From a checkpoint of a small autoregressive pixel model: activation gelu.
Rows from block 2, named by matrix and row number. Rows with one number belong to one attention dimension. Each number is 128 + 24 x the weight over its row's rms, rounded and kept within 0 to 255. All counts start at 0. Numbers have three digits each. After the name is the row's rms in percent of the matrix's.
# q: attention query (model.blocks.2.attn.q.weight, 192x192), inputs 0-95
# k: attention key (model.blocks.2.attn.k.weight, 192x192), inputs 0-95
q.7 125:128255127128128128128128128128128128128128128128128128128128128134128128128124128128128128128128128128128128128128128128128128128128128128128128128128128128128128128128128128128128128128128128128128128128128128128128128128128128128128128128128128128128128128128128128128128128128128128128
k.7 080:128234128128128128128128128128128128120128128128129128128103128130128128128128128128128128128128128128128128128128128128124128128128128128128128128128128128128128128128128128128128128128128128128128128128128128128128128128128128128118128128062128128128128128128128128128128128128127128128
q.8 035:128128128128128128128128128128128128000128128128128128128128128145128128128128128128128128128128128128128128128128128128128128128128128128128128128128128127128128128128128130128128128128128128128128129128128128128128128128128128128128128128128128128128128128128128129128128128128128128128
k.8 005:128128128128128128128128128128128128128128128128255128128126128155128128128145121128128128129128128128128128124128128128129128128128126128128128128128128126128128128128128128128128129128128128128128128128128128128128128128128128128128128128000128128128128128128128128128128128128128128128
q.9 109:128131128128128128128128128128128128144128128128128128128091128134128128128128255128128128128128128128128128128128128128128128128128128128128128128127128128128128128128128128128127128128128128128128125128128128128128128128128128128000128128128128128128128128128128128128128128128128128128
k.9 083:128128128128128128128128128128128128128128128128128128128128128129128128128128255128128128128128128128128128105128128128128128128128128128128128128127128127128128128129128128128128128128128128128128188128128128128128128128128128128081128128128128128128128128128128128128128128128128128128
q.10 018:128124128128128128128128128128128128128128128128143128128128128136128128128128128128128128128128128128128128128128128128128128128135128129128128128128128128128128128128128128128128128128128128128128128128128128128128128128128128128128128128109128128128128128128128128128128128128128128128
k.10 020:128128128128128128128128128128128128127128128128146128128128128128128128128128128128128128128128128128128128124128128128128128128128127128128128128128128128128128128128128131128128129128128128128128129128128128128128128128128128128128128128000128128128128128128128128128128128128126128128
q.12 162:128128132128128128128128128128128128128128128128128128128128128128128128128128128128128128128128128128128128128128128128128128128128128128128128128128128128128128128128128128128128128128128128128128128128128128128128128128128128128128128128128128128128128128128128128128128128128128128128
k.12 046:128128128128128128128128128128128128128128128128128128128128128128128006128128128128128128125128128128128128128128128128128128128128128128128128128128128128128128128128128128128128129128128128128128129128128128128128128128128128128128128128128128128128128128128128128128128128128129128128
q.17 121:128108128128128128128128128130128128088128128128128128128128128128128128128150128128128128128128128128128128128128128128128128128128128128128128128128128128128128128128128128128128127128128128128128000128128128128128128128128128128128128128128128128128128128128128128128128128128128128128
k.17 059:128128128128128128128128128128128128128128128128128129128134128127128127128121136128128128120128128128128128128128128128128128128128128128128128128070128128128128128128128128128128128128128128128128000128128128129128128128128128128124128128128128128128128128128128128128128128128125128128
q.18 024:128123128128128128128128128128128128128128128128128129128128128128128128128128129128128128128135128128128128128128128128128128132128128128128128128128128127128128128128128128128128128128128128128128128128128128128128128128128128128128128128128128128128128128127128128128128128128128128128
k.18 020:128128128128128128128128128128128128128128128128255128128128128128128128128128128128128128128128128128128128128128128128131128130128128128128128128128128128128128128128128128128128128128128128128128128128128128128128128128128128128132128123000128128128128128128128128128128128128110128128
q.19 150:128128128128128128128128128128128128135128128128128128128128128055128128128128128128128128128128128128128128128128128128128128128054128128128128128129128128128128127128128128128128237128128128128128126128128128127128128128128128128129128128105128128128128128128128128128128128128128128128
k.19 098:128128128128128128128128128128128128000128128128011127128128128115128128128128125128128128117128128128128128128128128128128128128142128128128128128137128128128128128128128128128128128128128128128128128128128128128128128128128128128128128128142128128128128128128128128128128151128028128128
q.23 029:128128128128128128131128128128128128061128128128128000128125128128128128128128128128128128128128128128128128128128128128129128128128128128128128128128128128128128128128128128128128128129128128128128128128128128128128128128128128128128128128128128128128128128128128128128128128128128128128
k.23 056:128128128128128128128128128128128128128128128128128128128137128130128128128128128128128128128128128128128128128128128128128128128128128128128128128128128128128128128128128128128128128128128128128128128128128128128128128128128128128128128128128128128128128128128128128128128128128128128128
q.27 026:128128128128128128128128128128128128042128128128000128128128128128128128128175128128128128128128128128128128128128128128128128128122128128128128128128128128128128128128128128128128128128128128128128128128128128128128128128128128128128128128128128128128128128128128128128128128128128128128
k.27 010:128128128128128128128128128128128128181128128128128130128128128128128128128128128128128128129128128128128128128128128128128128124128128128128128128129128128128128125128128128128128128128128128128128128128128128127128128128128128128131128128196128128128128128128128128128128128128128128128
q.30 135:128156128128128128128128128128128128128128128128128128128156128128128128128128128128128128128128128128128128128128128128128128128135128128128128128128128128128128128128128128128128128128128128128128128128128128128128128128128128128128128128128128128128128128128128128128128128128128128128
k.30 065:128255104128128128128128128128128128128128128128128125128127128130128128128128128128128128128128128128128128128128128128128128128129128128128128128128128128128128128128128128128000128128128128128128063128128128128128128128128128128116128128128128128128128128128128128128128128128122128128
q.31 188:128128130128128128128128128128128128179128128128128128128128128084128128128128128128128128128128128128128128128128128128128128128128128128128128128167128128128128128128128128128128128128128128128128128128128128128128128128128128128128128128128128128128128128128128128128128128128131128128
k.31 065:128135128128128128128128128128128128122128128128128128128128128000128128128123157128128128128129128128128128128128128128128128128131128128128128128177128128128128128128128128128128128128128128128128128128128128128128128128128128128128128128127128128128128128128128128128128128128128128128
q.33 023:128128128128128128128128128128128128122128128128000128128128128128128128128186128128128128128128128128128128128128128128128128128119128128128128128128128128128128128128128128128128128128128128128128128128128128128128128128128128128128128128128128128128128128128128128128128128128128128128
k.33 008:128128130128128128128128128128128128134128128128128133128129128128128128128128128128128128128128128128128128128128128128128128128128128128128128128131128128128128127128128128128128127128128128128128128128128128128128128128128128128128128128221128128128128128128128128128128128128141128128
q.34 089:128129128128128128128128128128128128128128128128128128128128128127128128128000128128128128128128128128128128128128128128128128128128128128128128128128128128128128128128128128128128128128128128128128128128128128128128128128128128128127128128128128128128128128128128128128128128128128128128
k.34 104:128128128128128128128128128128128128129128128128128128128088128128128128128091128128128128127128128128128128128128128128128128128129128128128128128128128128128128128128128128128128128128128128128128128128128128128128128128128128128128128128129128128128128128128128128128128128128130128128
q.36 034:128128128128128128128128128128128128000128128128000128128128128128128128128160128128128128128128128128128128128128128128128128128125128128128128128128128128128128128128128128128128128128128128128128128128128128128128128128128128128128128128128128128128128128128128128128128128128128128128
k.36 007:128128128128128128128128128128128128219128128128134134128127128128128128128128128128128128129128128128128128128128128128128128114128128128128128128128128128128128128128128128128128128128128128128128128128128128128128128128128128128128128128161128128128128128128128128128128128128129128128
q.37 048:128128128128128128128128128128128128251128128128128128128128128128128128128128128128128128128128128128128128128128128128133128128128128128128128128128128128128128128128128128135128128128128128128128128128128128128128128128128128128128128128128128128128128128128128128128128128128128128128
k.37 034:128129128128128128128128128130128128128128128128128128128128128128128128128128128128128128129128128128128128128128128128128128128255127128128128128128128128128128126128128128128128128128128128128128118128128128128128128128129128128128128128141128128128128128128128128128128128128185128128
q.42 135:128128128128128128128128128128128128128128128128128128128123128127128128128128128128128128128128128128128128128128128128128128128128124128128128128128128128128128128128128128128128255128128128128128128128128128128128128128133128128128128128128128128128128128128128128128128128128181128128
k.42 080:128128129128128128128128128128128128128128128128128131128128128215128128128128128128128128132128128128128128128128128128128128128094128128128128128097128128128128128128128128128128255128128128128128137128128128128128128128128128128128128135128128128128128128128128128128128129128119128128
q.43 128:128128128128128128128128128128128128128128128128128128128128128128128134128128128128128128128128128128128128128128128128128128128128128128128128128129128128128128128128128128128128128128128128128128128128128128128128128128128128128128128128128128128128128128128128128128128128128128128128
k.43 121:128128128128128128128128128128128128149128128128128128128128128128128128128129128128128128128117128128128128128128128128128128128043128128128128128000128128128128128128128128128128128128128128128128128128128128128128128128128128128128128128137128128128128128128128128128128128128071128128
q.44 014:128125128128128128128128128128128128255128128128136128128128128193128128128075128128128128128128128128128128128128128128128128128142128129128128128128128127128128128128128128128129128128128128128128128128128128128128128128128128128128128128060128128128128128128128128128128128128128128128
k.44 032:128128128128128128128128128128128128111128128128128128128130128128128128128128126128128128128128128128128128128128128128128128128128128128128128128130128128128128128128128128128128128128128128128128128128128128128128128128128128128128128125000128128128128128128128128128128128128127128128
q.48 006:128068128128128128129128128128128128119128128128128135128126128128128128128128133128128128128128128128128128126128128128126128128128128125128128128127129110128128124128128128128137128128128128128128238128128128128128128128128128128128128128128128128128128128128128129128128128128128128128
k.48 005:128117130128128128128128128125128128128128128128235167128128128129128128128129101128128128128128128128128128128128128128128128128128128128128128128135129128128128128128128129128128129128128128128128128128128128128128128128128128128158128096000128128128128128128128128128128128128128128128
q.50 268:128128128128128128128128128128128128128128128128128128128128128128128128128128128128128128128128128128128128128128128128128128128128128128128128128128128255128128131128128128128128128128128128128128128128128128128128128128128128128128128128128128128128128128128128128128128127128128128128
k.50 059:128128128128128128067128128127128128128128128128128128128122128129128128128128128128128128129129128128128128128128128128128128122126128128128128128128128255128128127128128128128128128128128128128128128128128128128128128128128128128128128128128128128128128128128128128128128137128128128128
q.52 005:128021128128128128128128128128128128127128128128128131128126128190128128128128128128128128129128128128128128111128128128117128128128128124128128128126129106128128122127128128127131128130128128128128253128128128129128128128128128128127128128006128128128128128128128128128128128128125128128
k.52 008:128125128128128128128128128127128128124128128128159131128133128130128128128133103128128128128128128128128128127128128128128128128128128128128128128141129128128128128128128129128128130128128128128128128128128128128128128128128128128140128097000128128128128128128128128128128128128110128128
q.53 149:128132128128128128128128128128128128128128128128128128128145128128128128128119128128128128128128128128128128129128128128128128128128128128128128128128128128128128128128128128128000133128128128128128128128128128128128128128128128128128128128128128128128128128128128128128128128128128128128
k.53 059:128128128128128128128128128128128128128128128128128127128125128121128128128000128128128128128128128128128128128128128128128128128128128128128128128129128128128128128128128128128118126128128128128128128128128128128128128128128128128128128255128128128128128128128128128128128128128128128128
q.54 009:128131128128128128128128128127128128128127128128033128128128128128128126128249128128128128128128128128128128128128128128128128128116128127128128128128128128128128128128128128128128127128128128128128129128128128128128128128128128128128128125144128128128128128128128128128128128128128128128
k.54 006:128128128128128128128128128128128128128128128128128142128128128127128127128128128128128128128128128128128128128128128128128128128128129129128128128128128122128128128128128128128128128128128128128128128128128128128128128128128128128124128137255128128128128128128128128128128128128255128128
q.58 127:128129128128128128128128128128128128127128128128128128128000128128128128128128058128128128128128128128128128139128128128131128128128128128128128128167128128128128128128128128128128163128128128128128128128128128128128128128128128128130128128128128128128128128128128128128128128128128128128
k.58 076:128126128128128128128128128128128128128128128128127123128000128130128128128175128128128128128128128128128128128128128128128128128127128128128128128128128128128128136128128128128135133128128128128128128128128128128128128128128128128128128128129128128128128128128128128128128128128116128128
q.59 207:128128128128128128128128128128128128255127128128128128128128128128128128128128128128128128128128128128128128128128128128128128128129128128128128128128128129128128128128128128128128118128128128128128128128128128128128128128128128128128128128128128128128128128128128128128128128128019128128
k.59 085:128128128128128128128128128128128128255128128128128112128128128018128128128128128128128128128128128128128128128128128128128128128127128129128128128082128128128128128128128128128128131128128128128128130128128128128128128128128128128128128128128128128128128128128128128128128128128121128128
q.60 183:128128128128128128128128128128128128128129128128128120128128128128128128128128128128128128128128128128128128128128128128128128128128128128128128128128128183128128128128128128128128128128128128128128128128128128128128128128128128128128128128255128128128128128128128128128128128128140128128
k.60 132:128128128128128128128128128128128128166128128128128057128127128128128130128128128128128128128128128128128128128128128128128128126128128128128128128110128128128128128128128128128128128128128128128128128128128128128128128128128128128130128128255128128128128128128128128128128128128130128128
q.62 070:128129128128128128128128128128128128255128128128128101128128128206128128128128128128128128128128128128128128128128128128129128128128128129128128128127128129128128128128128128128128129128128128128128128128128128128128128128128128128128128128128128128128128128128128128128128128128000128128
k.62 137:128128128128128128128128128128128128123130128128149115128132128255128130128128128128128128128128128128128128128128128128128128128128128128128128128128128128128128128128128128128128128128128128128128128128128128128128128128128128128128128128069128128128128128128128128128128122128000128128
q.65 066:128128128128128128128128128128128128128128128128128128128128128029128127128128128128128128128121128128128128128128128128128128128128128128128128128128128128128128127128128128128128039128128128128128131128128128126128128128128128128128128128128128128128128128128128128128128128128243128128
k.65 109:128128128128128128128128128124128128129128128128160128128128128123128128128128128128128128128128128128128128128128128128128128128128128128128128128128128128128128128128129128128128049128128128128128128128128128128128128128128128128128128128128128128128128128129128128128128128128255128128
q.70 030:128128128128128128128128128129128128134128128128128127128128128128128128128128128128128128128126128128128128128128128128128128128061128128128128128128128128128128129129128128128128128128128128128128128128128128128128128128128128128128128127131128128128128128128128128128128128128134128128
k.70 130:128128128128128128128128128128128128128128128128128128128128128128128126128128128128128128128128128128128128128128128128128128128128128128128128128128129128128128128128128128128128128128128128128128129128128128128128128128128128128128128128128128128128128128128128128128128128128128128128
q.75 008:128128128128128128128128128128128128128128128128128128128128128128128128128128128128128128128144128128128128128128128128128128128132128128128128128119128128128128128128127128128128128128128128128128128128128128128128128128128128125128128128255128128128128128128128130128128139128128128128
k.75 037:128128128128128128128128128128128128128128128128255128128128128128128128128128128128128128128128128128128128128128128128128128128128128128128128128128128128128128128124125128128128128128128128128128128128128128128128128128128128128128128128128128128128128128128128080128128128128128128128
q.76 084:128128128128128128128128128128128128128139128128128128128128128128128127128128128128128128128128128128128128128128128128128128128144255128128128128128128128128128128128128127129128127128128128128128128128128128128128128128128128128128128128128128128128128128128128128128128128128128128128
k.76 174:128128128128128128128128128128128128128128128128128128131128128128128128128128128128128128128128128128128128128128128128128128128128000128128128128128128128128128128207128128128128128128128128128128128128128128128128128128128128128128128128129128128128128128128128128128128128128128128128
q.77 006:128128128128128128128128128056128128128128128128128142128128128128128152128130128128128128128128128128128128128128128128128128128250128128128128128128110128128128128128128128089128128134128128128128128128128128129128128128128128128128128128130128128128128128128128128128128128128098128128
k.77 028:128128128128128128128128128128128128128128128128128128128128128128128129128128128128128128128128128128128128128128128128128128128128128128128128128156125128128128128128128128128128128128128128128128127128128128128128128128128128128128128128128128128128128128128128128128128128128128128128
q.82 115:255128128128128128128128128131128128128130128128128128128128128128128128128128128128128128128129128128128128128128128128128128128133128128128128128128128128128128128128128128128128128128128128128128128128128128128128128128128128128128128128130128128128128128128128128128128128128128128128
k.82 232:128128128128128128129128128128128128128128128128128128128128128128128128128128128128128128128128128128128128128128128128128128128128128128128128128128125128128128128128128128128128128128128128128128128128128128128128128128128128128128128128128128128128128128130128128128128128128128128128
q.83 365:128128128128128128128128128128128128128128128128128128128123128128128128128128129128128128128128128128128128128128128128128128068128128128128128128128128128128128255128128128127128128128128128128128128128128128128128128128128128128128128128130128128128128128128128128128128128128128128128
k.83 106:128128128128128128128128128128128128135128128128128128128128128128128128128128128128128128128126128128128128128128128128128128128128128128128128128128128128128128000126128128128128128128128128128128128128128128126128128128128128128128128128129128128128128128128128128128128128128128128128
q.87 097:128128128128128128128128128128128128248128128128128102128128128128128128128128128128128128128128128128128128128128128128128128128128128128128128128124128128128128128128128128128128128128128128128128128128128128128128128128128128128129128128128128128128128128128128128128128128128128128128
k.87 097:128128128128128128128128128128128128128128128128255128128128128128128128128128128128128128128128128128128128128128128128128128128128128128128128128128128128128128128127128128128128128128128128128128128128128128128128128128128128128128128128128128128128128128128128128128128128128128128128
q.91 098:128128128128128128128128128128128128007128128128128128128237128128128127128129128128128128128128128128128128128128128128128128128000127128128128128142128128128128128128128128132128128128128128128128128128128128128128128128128128128128128128104128128128128128128128128128128128128154128128
k.91 523:128128128128128128131128128128128128128128128128255128128129128128128128128128128128128128128128128128128128128128128128128128128118128131128128128128128128128128128129128128122128127128128128128128128128128128128128128128128128128128128128128128128128128128128128128128128151128128128128
q.97 191:128128128128128128128128128139128128128166128128128128128128128128128128128128128128128128128128128128128128128128128128128128128128128130128128128128255128128128128128128042128128128128128128128128128128128128128128128128128128128128128128128128128128128128128128128128128129128128128128
k.97 316:128128128128128128128128128128128128128128128128128128128128128128128128128128128128128128128128128128128128128128128128128128128128128128128128128128233128128128128128128128130128128131128128128128128128128128128128128128128128128128128128128128128128128128211128128128128128128128128128
q.99 029:128128122128128128128128128128128128128128128128128128128128128128128128128128128128128128128128128128128128128128128128128128128128128128128128128129128128128128128128128115128128128128128128128128128128128128128128128128128128128128128126128128128128128128128128128128128128128128128128
k.99 157:128128128128128128128128128128128128128128128128152128128128128128128128128128128128128128128128128128128128128128128128128128128128128128128128128000128128128128128128128128128128128128128128128128128128128128128128128128128128128128128128129128128128128128128128128128128128128128128128
q.100 224:128128128128128128128128128128128128128128128128128128128144128128128128128128128128128128128255128128128128128128128128128128128127128128128128128128128128128128128128128128128128128128128128128128128128128128128128128128128128128128128128131128128128128128128128000128128127128128128128
k.100 165:128128128128128128128128128128128128128128128128128128128128128128128128128128128128128128128000128128128128128128128128128128128128128128128128128128128128128128128128127128128128128128128128128128128128128128128128128128128128128128128128128128128128128128128128128128128128128128128128
q.102 309:128128128128128128128128128128128128128255128128128125128128128128128000128128128128128128128128128128128128128128128128128128128130128128128128128128128128128128128128128127128128128128128128128128128128128128128128128128128128128128128128128128128128128128128128128128128128128128128128
k.102 181:128128128128128128128128128122128128128128128128128128128128128128128127128128128128128128128128128128128128128128128128128128128128128128128128128128128128128128127128128128128128128128128128128128128128128128128128128128128128128128128128128128128128128128124128128128128128128128128128
q.104 013:128128128128128128128128128128128128127128128128128191128069128128128130128128128128128128128138128128128128128128128128128128128007128128128128128128128128128128128128128127128128128128128128128128128128128128136128128128133128137128128128128128128128128128128128128128128128128128128128
k.104 170:128128128128128128128128128128128128128128128128128128128128128128128128128128128128128128128128128128128128128128128128128128128000128128128128128128128128128128128133128128128128128128128128128128128128128128128128128128128128128128128128128128128128128128128128132128128128128128128128
q.105 102:128128127128128128128128128128128128000126128128128128128128128128128092128128129128128128128128128128128128128128128128128128128059128128128128128226128128128128118128128167128128136128128128128128128128128128128128128128128128128117128128000128128128128128128128128128128133128127128128
k.105 404:128128128128128128128128128128128128000128128128075128128128128128128128128128128128128128128128128128128128128128128128128128128128128128128128128128128128128128128128128128128128128128128128128128128128128128128128128128128128128128128128101128128128128128128128128128128128128128128128
q.109 035:128128128128128128128128128128128128128128128128128128128128128128128128128128128128128128128128128128128128128128128128128128127128128128128128128128128000128128128128129128128128128128128128128128128128128128128128128128128128128128128128128128128128128128128128128128128126128128128128
k.109 041:128128128128128128128128128128128128128128128128000128128128128128128128128128128128128128128128128128128128128128128128128128128128128128128128128128127128128128128144128128128128128128128128128128128128128128128128128128128128128128128128128128128128128128128128137128128128128128128128
q.112 182:128128128128128128128128128128128128129128128128128128255128128128128127128128128128128128255128128128128128128128128128128128128129129129128128128128128128128008128128128128132128129128128128128128128128128128128128128128128128128128128128115128128128128128128128128128128108128128128128
k.112 240:128128128128128128128128128128128128128128128128128128197128128128128128128128128128128128000128128128128128128128128128128128128128128128128128128128128128128128128128128128128128133128128128128128128128128128128128128128128128128128128128128128128128128128128128129128128120128128128128
q.114 060:128128074128128128128128128110128128128128128128128128128128128128128128128128129128128128128128128128128128128128128128128128128093128127128128128128218128128128128128128128129128128128128128128128128128128128128128128128128128128128128128128128128128128128128128128128128128128128128128
k.114 172:128128128128128128128128128128128128128128128128128128132128128128128128128128128128128128128128128128128128128128128128128128128128128128128128128128128128128128128128128128128128128128128128128128128128128128128128128128128128128128128128128128128128128128128128128128128129128128128128
q.116 088:128128176128128128255128128128128128128128128128128128128128128128128128128128128128128128073128128128128128128128128128128128128128128059128127128122128128128128128128128128186128127128128128128128128128128128000128128128128128128128128128128128128128128128128128128128128121128128128128
k.116 341:128128128128128128128128128128128128128128128128128128128128128128128128128128128128128128128128128128128128128128128128128128128128128128128128128128254128128128128128128128128128128128128128128128128128128128130128128128128128128128128128128128128128128128000128128128128128128128128128
q.118 316:128128128128128128128128128128128128128126128128128128128129128128128128128128128128128128128130128128128128128128128128128128128128128128128128128128128147128128122128143128128128128128128128128128127128128128128128128128128128128128128128128128128128128128128128128128128164128128128128
k.118 145:128128128128128128128128128128128128128128128128122128128128128128128128128128128128128128128128128128128128128128128128128128128128128128128128128128128128128128128128128128128128128128128128128128128128128128128128128128128128128128128128128128128128128128128128128128128128128128128128
q.119 301:128128128128128128128128128128128128128128128128128255128128128128128132128131127128128128128128128128128128128128128128128128128128128128128128128130128128128128128128128129128128128128128128128128128128128128128128128128128128128128128128130128128128128128128128128128128128128128128128
k.119 080:128128128128128128128128128128128128128128128128128128128128128128128128128128128128128128128128128128128128128128128128128128128128128128128128128128123128128128128126128128128128128128128128128128128128128128128128128128128128128128128128255128128128128128128128128128128128128128128128
q.120 018:128128128128128128128128128128128128128128128128128128132128128128128128128128128128128128128128128128128128128128128128128128128128128255128128128128128128128128128128128125128128128128128128128128128128128128128128128128128128128128128128128128128128128128128128128128128128128128128128
k.120 027:128128128128128128128128128128128128128128128128128128128128128128128128128128128128128128128128128128128128128128128128128128128128128000128128128128128128128128128128125128128128128128128128128128128128128128128128128128128128128128128128128128128128128128128128128128128128128128128128
q.122 012:128128128128128128128128128128128128129128128128128129128128128128128128128128128128128128130128128128128128128128128128128128128128128128128128128128128128128128128128128128128128128128128128128128128128128128129128128128128128128128128128128128128128128128128128128128128128128128128128
k.122 049:128128128128128128128128128128128128128128128128128128128128128128128128128128128128128128128128128128128128128128128128128128128129128128128128128128128128128128128128128127128128182128128128128128128128128128128128128128128128128128128128128128128128128128128128128128128128128128128128
q.126 242:128128128128128128128128128128128128082128128128211128128128128048128128128128128128128128128128128128128128128128128128128128128119118128128128128153128128128128128129128129132128057128128128128128115128128128128128128128128128128128128128127128128128128128128128128128128125128255128128
k.126 051:128128128128128128128128128128128128125128128128133128128128128128128128128128128128128128128128128128128128128128128128128128128125128128128128128128128120128128128132127128128128000128128128128128128128128128128128128128128128128128128128128128128128128128128128128128128000128128128128
q.129 054:128128128128128128130128128133128128052128128128128128128255128131128128128159128128128128128128128128128128121128128128128128128128128132128128128135128165128128129128128128127135128128128128128128128128128128128128128128128128128117128128128128128128128128128128128128128128128132128128
k.129 056:128129128128128128128128128128128128128128128128128075128255128128128131128087128128128128128128128128128128128128128128128128128119127128128128128131128128128128127128128128128128128128128128128128128128128128128128128128128128128129128128136128128128128128128128128128128130128128128128
q.130 223:128128128128128128128128128128128128236128128128128128128128128122128128128128126128128128128128128128128128128128128128128128128125128128128128128128128128128128128127128128128128143128128128128128123128128128128128128128128128128129128128130128128128128128128128128128128129128118128128
k.130 067:128128146128128128128128128128128128255128128128128128128098128128128159128128128128128128128131128128128128128128128128128128128128128129128128128091128128128128128128128128129128085125128128128128128128128128128128128128128128128146128128208128128128128128128128128128128127128099128128
q.133 164:128128128128128128128128128128128128128129128128128128128128128129128127128128128128128128128128128128128128128128128128128128128128128128128128128128128000128128128128128128128137128128128128128128128128128128128128128128128128128128128128128128128128128128128128128128128128128126128128
k.133 141:128128128128128128128128128128128128128128128128128128128129128128128128128128128128128128128128128128128128128128128128128128121128128128128128128128128128128128128128128138128127128128128128128128128128128128128128128128128128128128128128128128128128128128128128128128128128128128128128
q.134 189:128128129128128128109128128104128128255136128128031128128119128129128126128129128128128128128128128128128128128128128128128128128128128128128128128128128128128128128128128128128128128128128128128128133128128128128128128128128128128128128128141128128128128128128128128128128128128245128128
k.134 107:128128123128128128128128128132128128161128128128128128128128128128128113128128128128128128128128128128128128128128128128128128128128128127128128128128128128128128128128128128128126255128128128128128128128128128128128128128128128128128128128128128128128128128128128128128128128128116128128
q.135 448:128128128128128128128128128132128128128075128128128128128128128128128191128128128128128128128128128128128128128128128128128128128128128123128128128128128127128128128128098128124128128128128128128128128128128128128128128128128128128128128128128128128128128128128128128128128128128128128128
k.135 495:128129128128128128128128128128128128128056128128128133128128128128128190128128128128128128128128128128128128128128128128128128128128128128128128128131128128128128128128128128128128128128128128128128128128128128128128128128128128128128128128128128128128128128128128128128128128128128128128
q.136 177:128124128128128128128128128128128128120128128128128128128128128149128128128128128128128128128128128128128128128128128128128128128128124128128128128128128128128128127128128128128128042128128128128128128128128128128128128128128128128128128128127128128128128128128128128128128128128104128128
k.136 133:128128128128128128128128128128128128128128128128128126128128128255128131128128126128128128128128128128128128128128128128128128128130128128128128128128128128128128128128128128128128127128128128128128128128128128128128128128128128128128128131128128128128128128128128128128128128128168128128
q.138 096:128128128128128128128128128128128128127128128128128128128128128128128128128125127128128128128128128128128128093128128128128128128128128128128128128156128128128128128128128128128128128128128128128128126128128128128128128128128128128128128141128128128128128128128128128128128128128128128128
k.138 091:128128128128128128128128128128128128182128128128128128128127128128128128128124128128128128128128128128128128129128128128128128128067128128128128128000128128128128128128128128127128128128128128128128138128128128128128128128128128128137128128183128128128128128128128128128128128128127128128
q.142 179:128128128128128128128128128128128128128128128128128000128128128129128120128128128128128128128128128128128128128128128128128128128128128128128128128130128128128128128128128128128128126128128128128128128128128128128128128128128128128128128128068128128128128128128128128128128128128127128128
k.142 212:128128128128128128128128128128128128128128128128128125128129128130128128128128128128128128128128128128128128128128128128128128128128128128128128128120128128128128128128128128128129128128128128128128128128128128128128128128128128128128128128128128128128128128128128128128128128128128128128
q.143 205:128128135128128128128128128128128128255128128128128128128128128128128128128128128128128128128128128128128128128128128128127128128000128128128128128137128128128128128128128128127128128128128128128128147128128128128128128128128128205128128128145128128128128128128128128128128128128128128128
k.143 096:128128128128128128128128128144128128178128128128000128128120128128128128128128128128128128129128128128128128128128128128128128128128132125128128128128128128128128127128128126128128127128128128128128128128128128128128128128128128128128128128142128128128128128128128128128128128128119128128
q.145 198:128128128128128128128128128128128128128129128128128128128128128128128128128128128128128128128128128128128128128128128128128128116128128128128128128128128254128128127128000128128128134128128128128128133128128128128128128128128128128128128128129128128128128128128128128128128128128128128128
k.145 111:128127128128128128128128128128128128104128128128128128128128128128128128128128129128128128123128128128128128128128128128128128200128128128128128128128128255128128128128128128128128128128128128128128128128128128128128128128128128128128128128128128128128128128128128128128128103128128128128
q.151 192:128119128128128128128128128128128128128128128128004120128128128138128129128128128128128128128128128128128128128128128128128128128125130128128128128128128128128128128128128128125128000128128128128128128128128128128128128128128128128128128128128128128128128128128128128128128128128116128128
k.151 156:128128128128128128128128128128128128128128128128128131128128128144128128128127128128128128128128128128128128128128128128128128128128128128128128128125128128128128128125128128118127023128128128128128146128128128128128128128128128128127128128128128128128128128128128128128128128128255128128
q.156 237:128128128128128128128128128128128128124128128128128128128128128128128128128128128128128128128128128128128128128128128128128128128128128128128128128128255128128128135128128128129128128128128128128128128128128128128128128128128128128128128128128128128128128128128128128128128128128128128128
k.156 040:128128128128128128128128128130128128128128128128128128128128128128128128128128128128128128127128128128128128128128128128128128128128128128128128128125128128128128128128128026128128128128128128128128128128128128000128128128128128128128128128123128128128128128128128128128128128128158128128
q.158 073:128128128128128128128128128128128128220128128128128128128128128128128129128126137128128128129131128128128128128128128128128128128128128128128128128128128128128128129128128128128128128128128128128128255128128128128128128128128128128128128128128128128128128128128128128128128128128122128128
k.158 059:128128127128128128128128128128128128078128128128128128128128128128128128128139106128128128128128128128128128128128128128128128128128125127128128128129128128128128129128128128130128128128128128128128255128128128128128128128128128128128128128089128128128128128128128128128128128128128128128
q.161 100:128128128128128128128128128128128128128128128128128130128128128128128128128128128128128128128128128128128128128128128128128128128128128128128128128128128128128128129128128128128128128128128128128128128128128128128128128128128128128128128128129128128128128128128128128128128128128128128128
k.161 116:128128128128128128128128128128128128136128128128128128128128128128128128128128128128128128128126128128128128128128128128128128128128128128128128128128128128128128127128128129128128128128128128128128129128128128128128128128128128128128128128255128128128128128128128128128128128128128128128
q.164 078:128128128128128128128128128128128128255128128128128127128128128131128128128126129128128128128128128128128128128128128128128128128128128131128128128107128128128128139128128128128128160128128128128128128128128128128128128128128128128128128128128128128128128128128128128128128128128128128128
k.164 255:128128128128128128128128128128128128255128128128241117128126128128128128128137128128128128128128128128128128128128128128128128128128128128128128128023128128128128128128128128127128138128128128128128138128128128128128128128128128128128128128128128128128128128128128128128128128128129128128
q.170 158:128128128128128128128128128123128128128128128128128128128128128128128128128128128128128128128131128128128128128128128128128128111124129128128128128128128000128128000128128128128128128128128128128128127128128128132128128128128128128128128128127128128128128128128128128128128128128128128128
k.170 229:128128128128128128128128128128128128128126128128128129128127128128128123128128128128128128128135128128128128128128128128128128000128126128128128128139128128128128128128128128130128128128128128128128128128128128128128128128128128128128128128128128128128128128128128128128128128128128128128